Rows from block 9 of the image encoder of a small image captioner, named by matrix and row number. Rows with one number within an expert belong to one neuron, the router's apart. Each number is 500 + 25 x the weight over its row's rms, rounded and kept within 0 to 999. All counts start at 0. Numbers have three digits each.
Before each expert's rows are labels from the 100 images, of 14976, where the router gives the expert most weight on average: "strongest on" is what is common among them. Only what is clearly more common there than usual is listed. The data: regions of photos with short descriptions (Visual Genome).
# router: slot weights (encoder.blocks.9.mlp.router.weight, 16x192, trained with AdamW), inputs 96-191
# up: expert up (encoder.blocks.9.mlp.up, 8x192x192), inputs 96-191
# down: expert down (encoder.blocks.9.mlp.down, 8x192x192, transposed), outputs 96-191

# expert 1
strongest on: text has "sky"; text has "blue"; text has "clouds"
router.2:552534506547471512504494491483501487548506511535511472489500491446481553519500481544455537466450494480521478513529502481509491508494525469499516511472537497522511495528479476531480514531502522417528506478491534507484502484498495503522511475488436472485521513516448499493499486484470514485
router.3:498508492564493500494540452413506522517481474477525517457507537494544491477512485515473497490518513437513523486494534483527474529493495505502463480482509478505489508548519555508464476498490508491529544488509521494494534480473533500474482468510458508497513517445474490525531499539499449504
up.20:463506470526521482454523513518514515434515490515487484510482476432527518497547484489517463490512519524495528513469453484523483472490464553493493486514505558484522488539502493503508463503506525542505535516519521470518520478477501544492521489509486534502446498486535475461488522512503478509
down.20:481470499537509520514506537532453480579458463478538463489492523478474506522488496484492554481469511471495486484482561520464522486523469476531475510502521492503486498498492476518476526488489511492503508475500530525485541509508490532526507515540460553477514502473492516497511535462499508475
up.21:508532521495496484531505504510552514464525518479506513462515475502526521490479533496523461500497529467436524511507491461530461514476464495510492453537472489539479474530501489488521479523517467519505525499498482484498495545486473514504471545491532493491488512504568517553495508512497528508
down.21:470497457499511504562513500529455521526521515514516509524518525527505482503509527468513555503516480471497519508515544515523491517490437469544507458482527451523488496472472452491513503517536509455524481472492524536512526527532484514507499508541485508479528474500508467533502486522535495483
up.22:498487540497530544502520440486516468448526478505531492473524486509523502519485511506519501502491475503504497524482505486522528492486492538480509523507516469520512533463510528476532497511551487533507571530484503497524469511505502461503494531430500534522490525475491504498472551476480524488
down.22:463508501507516503558518486522481533472460525498534493486499516528496508517515516523481538487453504486497519520439541526528474515483489503483529451457503519478495482490511486475512491503499488466481484499488470574492495569528462523510515496528497525441515487466461470526526497503480449512
up.23:499508544481528501578504493487459493472526499464515532469542519564484496474502538521510491492484498477479490480495504477499484510539572470478480499544517447528506530497502490501503512463494465520496494489479471490492480496486494473494476482445503477520500506488455526504500478506484528484
down.23:489499465463501506499528545501487494514505525497489497502496486498546477485548480486503512530495480489496541526489509513513512491450491486494545513472460516492470485511532482519518498511512480487507466501497473564476494544536456483469534530557497497513525472529482489502479475543527460491
up.24:508492485486504521472551507508450504472496458518543464533522515493527494496493508517502517505533533532473486541515453501531530472489486507525532564510484574478526565489509526490487460497509480526484468524517505514544465493508461484482505516489510574509489485470500507464444532529540475505
down.24:483501520521511534571529493508485529472483512446529509477497521524514469536552514496483531477453478498528481499471556519490469519494498496490513451471550490492464449513503502524520550505527493455507490446447483560462507548511498536512489485510454515469511480469473522526495515518490484502
up.25:488454519497552508505552513480496453392491491503532483472511493526553468522503512491516499486490536513496491549496458494542530488466520518493487507510512507494497491488528536513532459464542446578482522537498493495481477504553463488513518510513542540519500500490466515498441510479556492491
down.25:472478492533520537563504525518482459486462505478528501503523492517548521541478501510485535493470485514481490518468500495531507515527500499494562544469475505531483490545495472531485489470511509553454537484482484518471514496478465526509538506508498536450570490463479463486510502466511498496
up.26:444506515509526457518528486478457450490534485502481522471503487558510482504500504489503520508517454480480511506538485477503492492545540496516519540512520455502484548483495506496496490486517479530483493483513508499461504486517510518486483487464509494514495504509495506538513465506544452505
down.26:539525504495462489543513499492516492476468552459490490507472479524535523489574489544486497534465444511512519495508514503471496517443486518481518481465496497512472473479519482492536501528504506474499486509483463542481505534504496522506517485526509475505519510451499489512483469524462474528
up.27:492486477478529512505503510495486534498505490499496468470504486476523535475530511501528511448483508511508502481505533516512504492521475504507489467530512475494494501480525427487515532479495440516516539493503442468535503451473479513513466518565487512524523495487471515498525464465486563490
down.27:489503503493492499564465492510514539507457574497497542480472526516504464488502508516479505493493513497508510497461528515462497505440482508481504537470517500496488491532490542528544533534478483463453524494504455557498485554519512524517496486483489518516506513505507468522499471511523469534
up.28:511461465489553527508512511488445480506484502516533499532477495482503488483522481502528568473511524496539499490502534525505540489526497478475501504493529471493525467460511467514489498463480460526494509521525458505533508443503503529483515487587488557520523488469459502433473516465513503493
down.28:478489505488459510512445470519513513498530518465476531485512457538509505501484520544476529516507489507497510458458519494488483521492504548495511510452515516502490518530481519533498485543494563450489539511488499545475500562481555504518422511450484524487490517497522475534497520493479490519
up.29:465499492503481530507501460484479452463547523487523521529497487581494459477519477487493512489550464506513524472514510466517518496506526447482486512517472467508473455520519484521501517485517501529521531487496484482479479539537508443479536505535561484487447481492528490498505493489540476501
down.29:478502501529509493573500475529483497458467527486514514473541518527510493493539530511485513475481495499498498504462508539516467512460502534490560427485526495497482461505498511480502499497500511493486471485475470541494474551507470517523496465486493490450533480477482477516491492519484481486
up.30:522493532470486494535478481511518460481487496480504504465530517508495501511503553507528461466462473451459492502517491469500491498519537508510508503518503462486509546510503487470471481541519464491494480494500477505530487499476485495528449513458489477505549513494456526556492481508467598488
down.30:487500479509500543519569511489473553467514536484545523522440543498492464506506498507518540516463481482500483518478525524495463515477467468514479499467518440482504467499524472517535516517522492465480502489484485529485504529509525476438524548551508535497520490513498516513526511517530474514
up.31:480539505530481493489518474537519505476512487541469526497508528460491534493501457493503443528546503534502553486461478534524520514497475495505513492545442506501525520505487482480499510503510559518527492458519550471540492535501519503505507484478506490494446485505583514516506494531491483531
down.31:478519486529502498566501454512480523504498511519533481498538505507491493510507521492484528463480496489547463489494514520524464483488454490493499454497528491497513487494445461512483504498525498468538488456478476548518499554546487534529526462485472483457509492452479492511503502522468491485
up.32:504490487528492490476511542473524456490460523499508487500478483530522483529465503492477538541477547500511518534508507466504481518453494488468500506483502480535526458552533509523504474539521490514521526529502475492497497504530501454515511535507507529510484495520498518467484574459523452496
down.32:477454466495486528529506461515509529469502500479523521487517524551460480491501514525487482466503511518489502516530552510486509511502495466527485469494536467486493479495507495491510504485499531474500538456519505546515490502484497523527441488479528527505531509513452475498505502502515527523
up.33:492492531498504459542499524494515475494505494488486516444551508520495495507491509487522482458489486485465509481478518449515512476496519520500478511536506469493520537513511502456494494530537455509502490496502512517539501488468498504494470497444490509485480502502474526512471504521479547519
down.33:497484474509500510549542507518457528494496544511543508504469538524504480520513523516480520502470465474499478513495541527525463516481474464488509495456514448490507462512515470517533531530529498450500507480489482567492482550531475524472530517530493503468526501494462484523501492535527463519
up.34:531527500481506494530541525553469510438524506502502486516502495434515528478493492489520514468514530498475505494499473487541508460504451502498478444520500523483514491516502496483522478492515459554526489493512503506536492485483492493486463505499497531532493519437528517489499528521496521491
down.34:505481491523490539527506496516496512490466503509539526489517531513510521556491563493480502499427478459506514507470541538496444534492502494500548513473513493487496481525494467498512537495515502487492480499474486578477509543507485524526504517533476534458531500470469484509502529491499462488
up.35:462489519481556515502559515501475470411475488485514504485520496512541476488494495493540542485542534505491518512480467473545548468487503534502500511525492529487497490470518533503525469451506453587483505526511483500521479501517476501483528510507541549511494499456520528480484506491550506495
down.35:499485527524513513562509518502488493495470499498519521497520518527520528553490519526477518519458463516491519502464512524504472547507500490514562491473490519508505522507513477493510512492507513503494492495491495550467522547516467518528533495503488513460522485479507482516486507472518445494
up.36:458510519477535490527537498491442465434488506450490478476509484562524461486503488496475535475528484509493495516510484444539522478506529499492495493525473540510478469497504525525486505451520439572524510491476434504483467552538453477509504504491543489492506493507507505503509469509544479476
down.36:491513529539533511570461464498474513447474529479517531485500485560505502508492533542462520494458483478479520527474529521484471531460477550510520464474510498513496463502496497478519518525518525483461537507472470529501512551500506514525506509492480527453527502471515480529509510527515473520
up.37:541485486499533439570492476492521489492487493517490496457530502503490522492524494510522494492448531466499486497490538522503499503533546508516506484532544474477515600489510490439497495513515467484505482506492485524498499481496504534514467491434492489498500514491442502536474429484456533517
down.37:484477515486472536528508499520477520477497566513504542513465510509510503531505509529496509524508471491505483497486507545504425516488434470477507534472471467504514470543498500521535498534527486450499490498503474537502484528527493533468526529503503467472509508523499475510505481541487457526
up.38:525465458519518502483513515483519503483495523542480492514481503456524489525514516459532474519467490524523500532510474521492496495477486516481498479443527527496519515503520487534499457512499550498496522518508525496498522454507503492494517506533456520510499487489484473453473504500535480491
down.38:472502525498484540541486491509478545506459495436552471506496501548494499532504531539465540452484528485506496491482535512506449498507499513525521505521547514481476465503466472507499538490501488469492500493503488551499494510487483563525487508529481550461498519492472526528516505478481455474
up.39:447521527511507486523524471501449494471488497507518510464516496528470494497533452515483480517532533545483514543453506504502537502509550532501538519528471530467507563452483516478472513455521509526477455488484498484466482537515473489506497478435512499494476487503511480529477482517491507488
down.39:519508490489514469527510518509486495551515545507505483516523464503512547483554524502505505517471459489535507485480518543526480477500486490485536433475501496515467464470520507499492479509504479498528489489474462512480483541532460499477519503550490461504508475449511518506510475531455486509
up.40:537516533522509488532518483516495501507456490505483509551500536525484534494522544518478493489487533429494471432457450469510485509476467503507488465565477476529531480520514528507516510510480532506522567520509454502554493507464521532498511507476537508499495481494489532492513521546472538551
down.40:488530459518493514467474503484488505499492434546473490463531507467522478488478477483483522451518486496509517513489502499535534456488488508530487509517500537451469533497502460502470535492507476497495447518516495511510488503512469510495542462502488519499493486535504480485506470520520477465

# expert 6
strongest on: text has "grass"
router.12:485496509491463496486429516492477491525492483477541515514512513514535507511473516491513519459546497482498499502501518507496507511535473525523487550508466500526530506485522488525473491496459490512503512496474511493535517457491490470508504505490484486474493542512520447479502446496490506471
router.13:488502485511511518511465540519497496518474503487457497516543507474473476508506499508524512509484522492509520488499486517499503459510535487490502552530486485522500512550462451550529515500540475467506462495496504518546548523500517453492499496475483517511513524448502509538485472497495448490
up.20:540480525482539449525557499499484460452521462502496482490512515498529460510510523477518473526475506471480446534558460533503520481489502484514467491512514473472529526488535541476524468510526457514489489514461508479511480499555459500520487476520512522530500498502463561515459507513554511499
down.20:507499546488501550485508457499510546509492503443516486506512526554500501501467491507535517528475489495477517524483472515490462514484552555482501546478502505516491546459512484513453489532517563510479492524495477558476495482498497449508512552497507549505488513491495503495498547474486515471
up.21:482508531522553542459535448488459471472481461479521494457539434500515515498474493466488508477528518502492516481458506454534544482510505491478453506497460538507504512514515526490476504486502469571485526485508468501510499538516478507508519467514495499509494530484522529472505547518532499495
down.21:513521524544521516484501485514579522520521502500468521539519525529491467446477521505532474522491456527498524509503487518481463546450564530499499450495550466511482438460504531480490527560510571490482516494490559475481512546492519478494513494512483488519476468532540468522496523485511500496
up.22:495484508504505537475462477490542465492482515504510489525489476515537496563538502501534458519481505515448527513511490497495485534476499539496522491466512547530516535504504486539505489536529517507502502522558523502461529483506498521529491528497463483506503490560531476538470482490488500521
down.22:478506484507526492534534502489487533546507536470547514500508508564503476508466502469543529500429531476499536503474460529483511486507492497491500527478485517474510511494527517468524474466492535559508511508525497527508481504527475453477535540514499538507513508515471539464541538479551508479
up.23:499501444487484554461535539517499482523426514482524485486443525537520459499499473480475529503539507535477498525465516502506491506508485510535497520472489501508489516484509548520504503508488503497555525477497495504465482517510489499477493552518490506507491475496512481513486515506493461528
down.23:506451509489551503551530484510490467515507505499488531516542502519526480516487510473510514502477488474472537514535508522539514472560498464492535488480507479496553482501498509477538479519547481514506496479508484455481496467510503466505522535517490478499560517513487532500493502461499496471
up.24:485549501543550484455512486504493493481492483456489507489503469473523476497488483478482510484543549496490526496439484438540527488485486511488460491483469510550481448532489528482496505500515540548494531476490512489489523568493502516498492486503492483491467523499564475483502526536539466509
down.24:464493543483522518499475463512541515531533485517485514520506492545498475501501516475520476494484483512475508532530513518474506500467508537520445472474531494496499499493516491490485486545565552488470527514487524465486505500549504447460473522492525521532482496511506504483471519492513503479
up.25:476490465524486515461488489510528473490473478475512499518486476543511450506496496486508476519517479545508536512521500510485478510463518538528494509458479531480476465510531542506490505509472514501462515492451510466482483528524490511514549537509546464482505509509519445523518501458539460473
down.25:483491487488534508524514508483441502521507472511495517490522494496528459498490505435492529497536470470507499491515527482515509508553517472485518486468527485485520525500535491504486485509530459538537492496502467504492504463497517475511455502487479492526513494528515550482474476494501507480
up.26:473529490506502467488529552519472489483510511526482497476497514470523483488466475472457478521539552530495488536524497485504512477497489514532528505518460468501467506510494554482509508498512477542489494474447513486455520547557481502492518521460507484498448511501543499521492483526510490518
down.26:503484533511507537454510438504536488506517511503482505521519514523499513473495498509554483503502435524498517497524470523512495488472534521511496529476521483531511494461511500500465502558561546488475510495508535488543501501505521459502508543536493512478530476481560469496494534462471503475
up.27:488518520497483493547522549546534566528475549506498513517490526511474455529489502460499511482510462522467503510540502538493502524477490460511484476485518506484520543562512515488528488519507416486470474503502517448445492529503495500496508516529522495509428461519532516486497492497533541511
down.27:528498533485504522457507438494515465478513506505498506499505502520511540473462494484521474510479485501487546496489464485517470495565503505500493537496475490546506552449518519492500473515532547513528496495540557527523506493486507458499533507514449514509520536509515486501511547496486499502
up.28:493528488504523474508533517502461484475528479496496504513498532480502485503482501460500474499503509441490481513522493466497539472504495470521446513532467479474510517565499531470515494502514453528496524490478489475500531539529474491508492467509507518528500515493488546486504540515564526512
down.28:477505539510502567490507440499539541524490520458512514509513504550487517462459480510545489539485490550475522526529483527512492515468526525484493520497508519529511501457529472519477485534512551494460511498486537521498477495494491454483507535516500529488477498502523470519476540477470497491
up.29:511512509484548471494523489498449497507475496508479492510518485471493541466509508537563557476493556462502507488472483516494496497511492492496519507502507474486544528450497455484474493473485498514492482511557458495555514443473485546496469501531482537523583478489489560459486511503498538501
down.29:496516491536479465474499553504594517522510506495468514525498535509470478476474507512446494540489498520525513491487527531477487524421504498494499516507518487497467469538504509483516528541466555466448517530474539479462510554499517538484529456525509478504422487529484459516526493512510476516
up.30:486497469509495511496501497474466503477520502487502482474497507481481553485517496531505498465495493478544485462459503471492522497528529480488504505541484480483531502504503466481461499487487489530527537496498444493530509481481491499516513487499525502499540512520460542437516535467470550518
down.30:528525502536466452499504503487536511453520509507491500533522528447465508444480501541470468541492485492482479515521484512465488530452500500519503496531498490510507488479472494451487504541468554478508492519477543542508501553478538501499521467474475503493455459491534472519506470517482484498
up.31:542483502500525473511545515504523463416489499511511459472496468502555479522503526494485507499468510491471491535510453462540494500461474522484483480503514524517499515503537527496531454528533482539518537531503475474498488513536448539517480517474512549538496512502484521498461514518539483494
down.31:508490560510537565470516460505514520514496492459530522486523486536534485527484534475532546477453507544518516500478490507508483526528554559457496543460481519480475535503513482465488485489525529551456475535514481514475474488485496513534496510479482545526512519521463470506506508464533510468
up.32:507492454501483504471485472542521472510485492549491478537489493476516529510507503479567496516472506536485517523478477521482468498485449557522515489469506543472516541467539480475528483527502555492532502509546522486504503489528496517497520531537498469511474498482485491545487488501487480513
down.32:456500500498527499544509534485437498526494508476529541462490494521536460532480488457516569504479514458495523523489510479501488509547492505503496514468492487472501513515493510536487494469502501555519513526506461491470490444509484474486484539503451516533541489521476543503553475479521502488
up.33:531502540510526451502528499511510490452513446477494496464530480488529478514512520478505487489482503458492492502533467461521489497475480494488433492531475483525521486518524534453528490517539448521504492506436479477527482558537459516536481477509537476518524498521494540501490516540537535492
down.33:501503523438489560501468495498471513544496513483522494508479521522502510496472485500518534511478475492471497541515481512465508529494505534511489531479494500535485524465509474526475517544497528525486514492494470521477517486501507416489501564483516546524480498472510489518496510486500518516
up.34:521522521514465500517442473506547510536487541481492495511494488507509518521511533504482458509460469507506505496513469482478419533482484494480505458464495483531499468531490470516490500538509539455499503489496496473468526515504500491546523506497475432486515514557494445518508482511471511484
down.34:488484482478496472490512532502472472507529491504503504483544481477505495544470467448490523504497522508464498482512514500487545490531484463488527539498463528496478548512501512500516504456512517531528473479514485514454521491495483505486475503490495530533502483529520520472535499476512488488
up.35:518478448511483500517517484504497480522518529509460509562501525518509481488532520492568492534490501452515481515490482506509499508499516474486538505479546426489553487441499455528480463518494533469506522515514501514542486437476520478495523518504475524494495495480472506476469521520497489497
down.35:471493488504509479541480546491494514529504509449523500463516469522526486523479482494473534485451533505469508511474518490505505498514497501469484521488455552475468530565514521525525470476468498542486541526511482512421473481508491546474502489495515521516492524535454505533539490497512494511
up.36:506489511478507515495481468490471456507489498475535513460499491489480510499502501488541535432481472503515501497502531433501555460511525480487481488486513556475497488500505469532489513491509476514496517515562452519508501471460472480522498517518480513506546495473438501489517515472497537463
down.36:511535491540490449477495526517545513461532515488475499478494539466471503468460522532492483528472500488501502506509518512462507537444529508521504472528506458496497462501469513451478513538503521491480509500462550495459496559485549470516502478487480457500485491482529489558480485486487515504
up.37:480540505487482507513503489515484481463480531442511492499517487540507483477487501493467507477516519518483523509478491418537507476480507505497514456508473545517446443516516498531497491486496498544501533488498454517468482558509462477492513510518541484493469496481495474496518462522513501484
down.37:487502534554509535514516492491558508516508489514493515519482521510505489517475552518521486515452480508489523517492516509448476522471536525509486469497498475482482484498482506461494505538533548470489509507502535432502505548481521505480499540499487514536541492501520493497488518491553519500
up.38:512482475501526490479510451467459505490502488480498474487522485479497573480490498516512538440476518475544480471470511447508523466523537501454492515511506507502516504500498481468439490490490499522502536515526440526561520467479493507518474481498488527500565525480443511435516520483478552488
down.38:492519492531475484480513515500540526521485495490510527521497530492483481514456506508481481543467506504478497532470499533463499538436525546526511521512497503481480499479471514495487517529457562460466508528470540503453519568499488514491504491501471511494459478520516455542511490545511507532
up.39:541485500508528477506535482489516488441504487526504460490495488478539513528510543485518495515451505500479483532522443492528475488461459515484497476486529511491532546497535506488522451542540481520484514534502496489513488500537457534520493506486483534527503510507462523513458505529506506500
down.39:506500550511508566503518436503524532518485496472510505528514529542519483515470527498568516470441490517481519488490449528505454511510563572488490494465500512483505518500492489474503486525539516511463466536504502537512479494490511465535497506489474520482519510521478499536514511465512508467
up.40:551498514506505464506506488497519491457487474494491461480497469472537501537515548453504492493439475497480490522513469473513498508485490504477479452468538506510514520494548494477510457552543504487513522520471495478490505515533471520536500488508448498541504519519470506518476511522500503475
down.40:495484534517515575506524434495509550523487497479518504524511520541499481513475531492555525460454507512502525491466481526508470500515577561470507517462509515477503521488513491464495461505533495518465481546509480539526479499505512461531513530488484537485520508522458497518515522469505517480

# expert 7
strongest on: text has "red"
router.14:482464470465527510507499495496511463475489494515474492483499524469520517499490510516524512463497494453498471527490500438512510458472481529509475516504537501494521508460509485501476454487527464580518488532471493549513489512488476505504497512493501494533508527463494502507519502494518520485
router.15:556526510529505469533524496515526481488524519522467504500470487486524495536481534437542488498496492525506533533503534507537473496473506507481491470458517502467519529530561511485541466495497470511468526503515474522493478528488506494526487501534469511544465488480478518513513517494519526506
up.20:504519476479494486497492498483449494497476529440522477494518494508501488453491482523472601471485498476529491468471512439502548487530519466473480500500494489511472481504497486508476519475479473526504529487512434514500491508524464516502495484533493498518538521497455516453529486504525542458
down.20:461543483524543486468520526484550520505483524506503487473506510454514478494490515454479464474510501482499497503464532483496505459478492550489513482492476482487526481509507489450492475509514507479496531498504527537492523518517518508486540502515512460469484494500528497519506454553481499515
up.21:481487501512482493487445494472487495558497505522495502510502515492467499515512462541475477523482500498525489491505516555462523531512548474482532528509515500518528512507458489511473539478503513474490470514509514496506524482508533486542515456513494501477518485568481482471507479481483497496
down.21:484528498517512484477500492515516508507500517511519485548513498500487503464527532489496476486475506484509553497471506514509532524466508492516461526476514473441516484478507518475523514517507506496432496548443547505490540548539548437495508485549505497479499502502487489496498497540495505511
up.22:507476464464506510551500494479496506494502544518494518531500509575481450481493507501499526511509481479518489500484507537498511526509500432479512519500528453506508496455516469518491498461463451502514528515462472551474480482516502486479521508526598521501498478512451519510474508484505509493
down.22:484513531512511460491489473519503463521514502472455454474510488570487488505558515500520504476517500525513530449467518468470495479504525492447446526482477489471499484513509505520511527490508533522538530506535479453473477531508536539517539466469502479492487504498487488443479522527536475494
up.23:502506495461483515521450493482447497542504516469506485496516506525468520474505475561450540476467476489534475488497530505483525515540549457488542515520502511497492495502462485519461541466492481486501496488483449513480502495503497493541511478480506504493523489545439500484524473494491531497
down.23:464541495530513491489521499491537514476488537486518497515483493455482492502509503467486476491491534481481508520458522506483527468476461531492476488492533479439512462520498503480540493513509501487491510499506568515508524545493466513490504501553507444486498484513525528561520495527474488499
up.24:455476463507545515504515537498472469472472524508518496561494527526507471503516476498548525503491510487500497502505519544509519508490517529525507505494520498506517576467519500530506482458468489529478497571487495495521498449487518513498528516515526559527507470507472491471493525489540478490
down.24:495562505481539462524479506517509472446493488461438486475536496517503499517511500494502524471542508486497552497468497460502498516512459526508529518530525496510494502507491504472497507567489533576485492491499471495458504500522509500484547479468516496526483493512530484493495505484510518521
up.25:502505437511501517473512497520509478520519485515484494559482510454513493507480494514531505507467498511486508498489468492506521484474509533491513535493516518487542542515485496511516498525500513502490535529533532496560503491515538506499534462497444566507454486550520488466491518523532500510
down.25:508469479487529524507505504435498527477522504487526535481518511511526496464538498509501479497503482477526493510556502469514499505497535462548506511492488511502469527491522506524503462475545509475443484551446461516508516475517479449527502517514513524497504507494470475494480487453492531499
up.26:504477507490501499508512498484448503499510476515519505511508553513468483463516506525525536467483520483553460484531498510491540489523542445477481519570508483481528488479477463504483506451478455515518505513521459495552491458507503501508520467489548544511520485513448567442493490501526526490
down.26:509560463519504466494527489490549528499518523491503509518496494481504483476500496489503457503502507496486525523500512519502492485467468517495518483482513490479501497491495515464534462500476495469492470501499550550505534554508511510464539498505504446483486475542527502532498468549484506509
up.27:524502499455467485523486525533490521615525505492466495522499544483484537492506509528500516505469480497497476496491500556485503511531513501515520509497523475481522548495451482506499503502491526432496461460501538501496509454445534498519496476470427507511500488510475501542496493505453522502
down.27:499489493491476498483513468491512484499502501449535503508529525509454478537522513511454487509477433484496449524480508503506451491483550499527529522504492488451444501537515515451494474522554510474469509501445481552478452486509466475512475519508491505501505496491502483565490543510479477478
up.28:437487479448496521529481524495463508554499537500489506520503514548468488498511460532531514513490471486499491513516532546471531529529544485527552530502519498476519510493454482542499523459479465528510463510539509515482495463464524471528526497489527500480533458543488499507497524481509508506
down.28:497514506508522458478521513480552549471519534501506495494514474493476516469528503506472453510474507500471504504498520526527473523478500540474507473505533517477488481508487526441520470506532468482459483508465545521520486516520503518490530481495521481483437521527518500555494492540471515492
up.29:502501508483486522492434475484477519549513500497497502512515506509461526499510488545483496495459474496520494479509515531467535536532545476497523507505507519523523483495468485507479527495494509473484487503477502505510515481499537483548507446487476494481512471574484487485512460489477522499
down.29:471525504527510508473535505512526503538483521524523499534488516469493487475533534485501482500492525480509522490452531503498528480483475489498444488492510484458526459501533488489547524513504502502485517536478539503501532537520510462487484490560481504490497489473519510526510509530485457494
up.30:479489473511510515442516496504493503475472502540526488533482503442505510501503460536459492479505560523528499500478491521500524501479504555497523521491501525490529494492483524482491520497477524522513520536546529503557501490469536506519512488439501570491498524526511453480489541503456481516
down.30:489457483532505509498506497461494519471530517493512532490513502548516486489512503476536508517513486458503524514528516456493498522500514479535503509477502511541467530505519489544480463496510530499458495520474493503479517477526511448503529531515518486470505507481498473498491484466509514517
up.31:476490481494508551493503506490459497523522517496476515519507485499479515481508479496506494473501480517522500471485476487492510491529548477459480519493547523520527521528478493544478507478493529498548541516456508480515503448480561508494532469520470549498445500524494480429512510489536516500
down.31:507528497514551460512508494516530552491499522491498468520521511511509482469548528512509446475506461458470526522525506488523472512506485503539494495488523528472497515461493493477531513498528505513440486507491498531515549552528509472481561453513478486458506478493515471476458471505526516525
up.32:478503437530484515491500492490490547533518469540492510550506502457492519490495475487532500570515507495508511479497486545487511520516493479514522497480525480537524498486486493497520495506477528497505487516504528482527512488499554478496544488547490519488487492539535469445500500499505472502
down.32:494508499526511479485486495529535509496505534499514485531508530490493491466532517506510477474484501485520552459473500496507494511462535510503500522497514503471500512500475496479475491508528518505442489529449514497478557542547575476518516473488470549469493515508520448497489482505487521515
up.33:490490491508494496468529524488492455480476534533503467490501524469539464500471439525413501529522537512504478522483452521511535503482509529520539527510489501518489541486479552478484537495510520529521526507460530511474485513555497511512511499442516559514490520537550482520472475513519466512
down.33:509504487529532484497515507537526489485500502505499532524521505544496491495528516503507475474506469490487510504528509481538502495486480512517480534497498489507536510492511463527510500482524513517455501510472508513503512497503530476485544508512537483464513495487497446492475513510506520508
up.34:484487485472461499497465489476483523521498509507498510512499546550448473497516437551461486514501483493539487483506510563477517521518550458495525538535499487509518508496480487500485546464480503498500470492507485538518497486527541478517524482511564484478496475544464489480504468483477480498
down.34:534514502476478467433555498517497523502492501514524477491496496496523535470546519514444465552503529487506501518491509516524492463499477496484488533537506512437505527503509519486510511493505486507505458488510505530504508542520492528450518474522514484502442524513482526523473476536466511488
up.35:450489544491552499522511535503525496460505511537481507518485483494510432514523466514541504483508487497480507488503468502499489531508475527482499511510513510514547500499484489517541522466522467548504500490479510527511493498520517532496506468526535510503495482547538498509471486517519503516
down.35:490496491525522493468502497521517486490485501500473477484509518560479471483568513500499471475530505482524550489489523474490512477470524512492476549503502510465532499500522474515477537500519540521475515503486488503493495516527549524491557486482528498465498495499491474468460512495538500502
up.36:499489520486467520501438486493490498538506504493512507530509526510469496512512484545498494500469476486524489474502503511472514526517543468506521519523513497514512484500464473525473533485502531479495495484501495521503517478498528484540497465524488496478521458575491510483512487493510513501
down.36:486518518525522494477543490520526511545504507520515493546509495504485505470549537504491451493499498478498528493465511518497509498481508507504454509475510501485512491495523516490539520507511523484458502532446536500487521541533528444485499486550488503463491491480508471503488515535485481508
up.37:486497517466496519503459486474457493521489537492517493515510528529479465502502477555477511487487498500530483491490493522487538525504538490507507524532509490504512503481457506510469562457500478519520509511493498508501498474522536486544492477503499515501506469563486525498503475492513517517
down.37:475525511524540501480526496500525518534493518515514481548511485462508496477532521481478458490509513480473521502466533504475525475482479540501472502458536492471502472506504507498538515503512516481473499508477568510496535555493492467480509494583484474476507495495522500515507493524474480495
up.38:460521516507509521485486521522506474522454531481519506503505510434529481522471441562475477512532531516474522508476484553506512523463498543516551500486462524514488523488451515495482546471495505518493495507512556513485514514478518509511504509493512525485489514548561467536499461500465478506
down.38:507492479515477502485525500531531486522506495533514534565510545549477476508508509476493487496488509475520501488518511518519489503458496484503486533509487460496505502517534468505517491494500493478481514553463478519504485516537521442499511516475532508484517486505493465513476505542493483489
up.39:506500524543516499506484488484513526497505484511513538486487469524481496510518517495529465506528497493514531477512507498501456536498489452452463481508479464539532452532537475488506511497488495507519493463480478490519502533491518506495496509546569455483503490520516498458499558486490475516
down.39:506503547510504477469463459508475476510497515481484460489500506533487504486545534509526461484508489504513554453471488498463492510473560495498457531467491490458502487491489487508500510498512537493498509524504509441468505505486565515532504459479479504478480495521491496457465511505520480511
up.40:478530489525518502464484524515490504541462502458495485465503497458511502487483453504437490494546557521495510488468505477500530496471502498492509499500434537511464498523469543485453566497480535513501493440448540512474509546498493511491477491515480501477501497501561487495505472510493491490
down.40:528504513516502459474542468525507504547501523503527520567518523503479493463510501524513459486487468498465495507523481540510481474478504493525496488499498477490502501475465507475538479505517471450453477548497527500515520507525495483471514479526520499470495495517528509502496522560460503523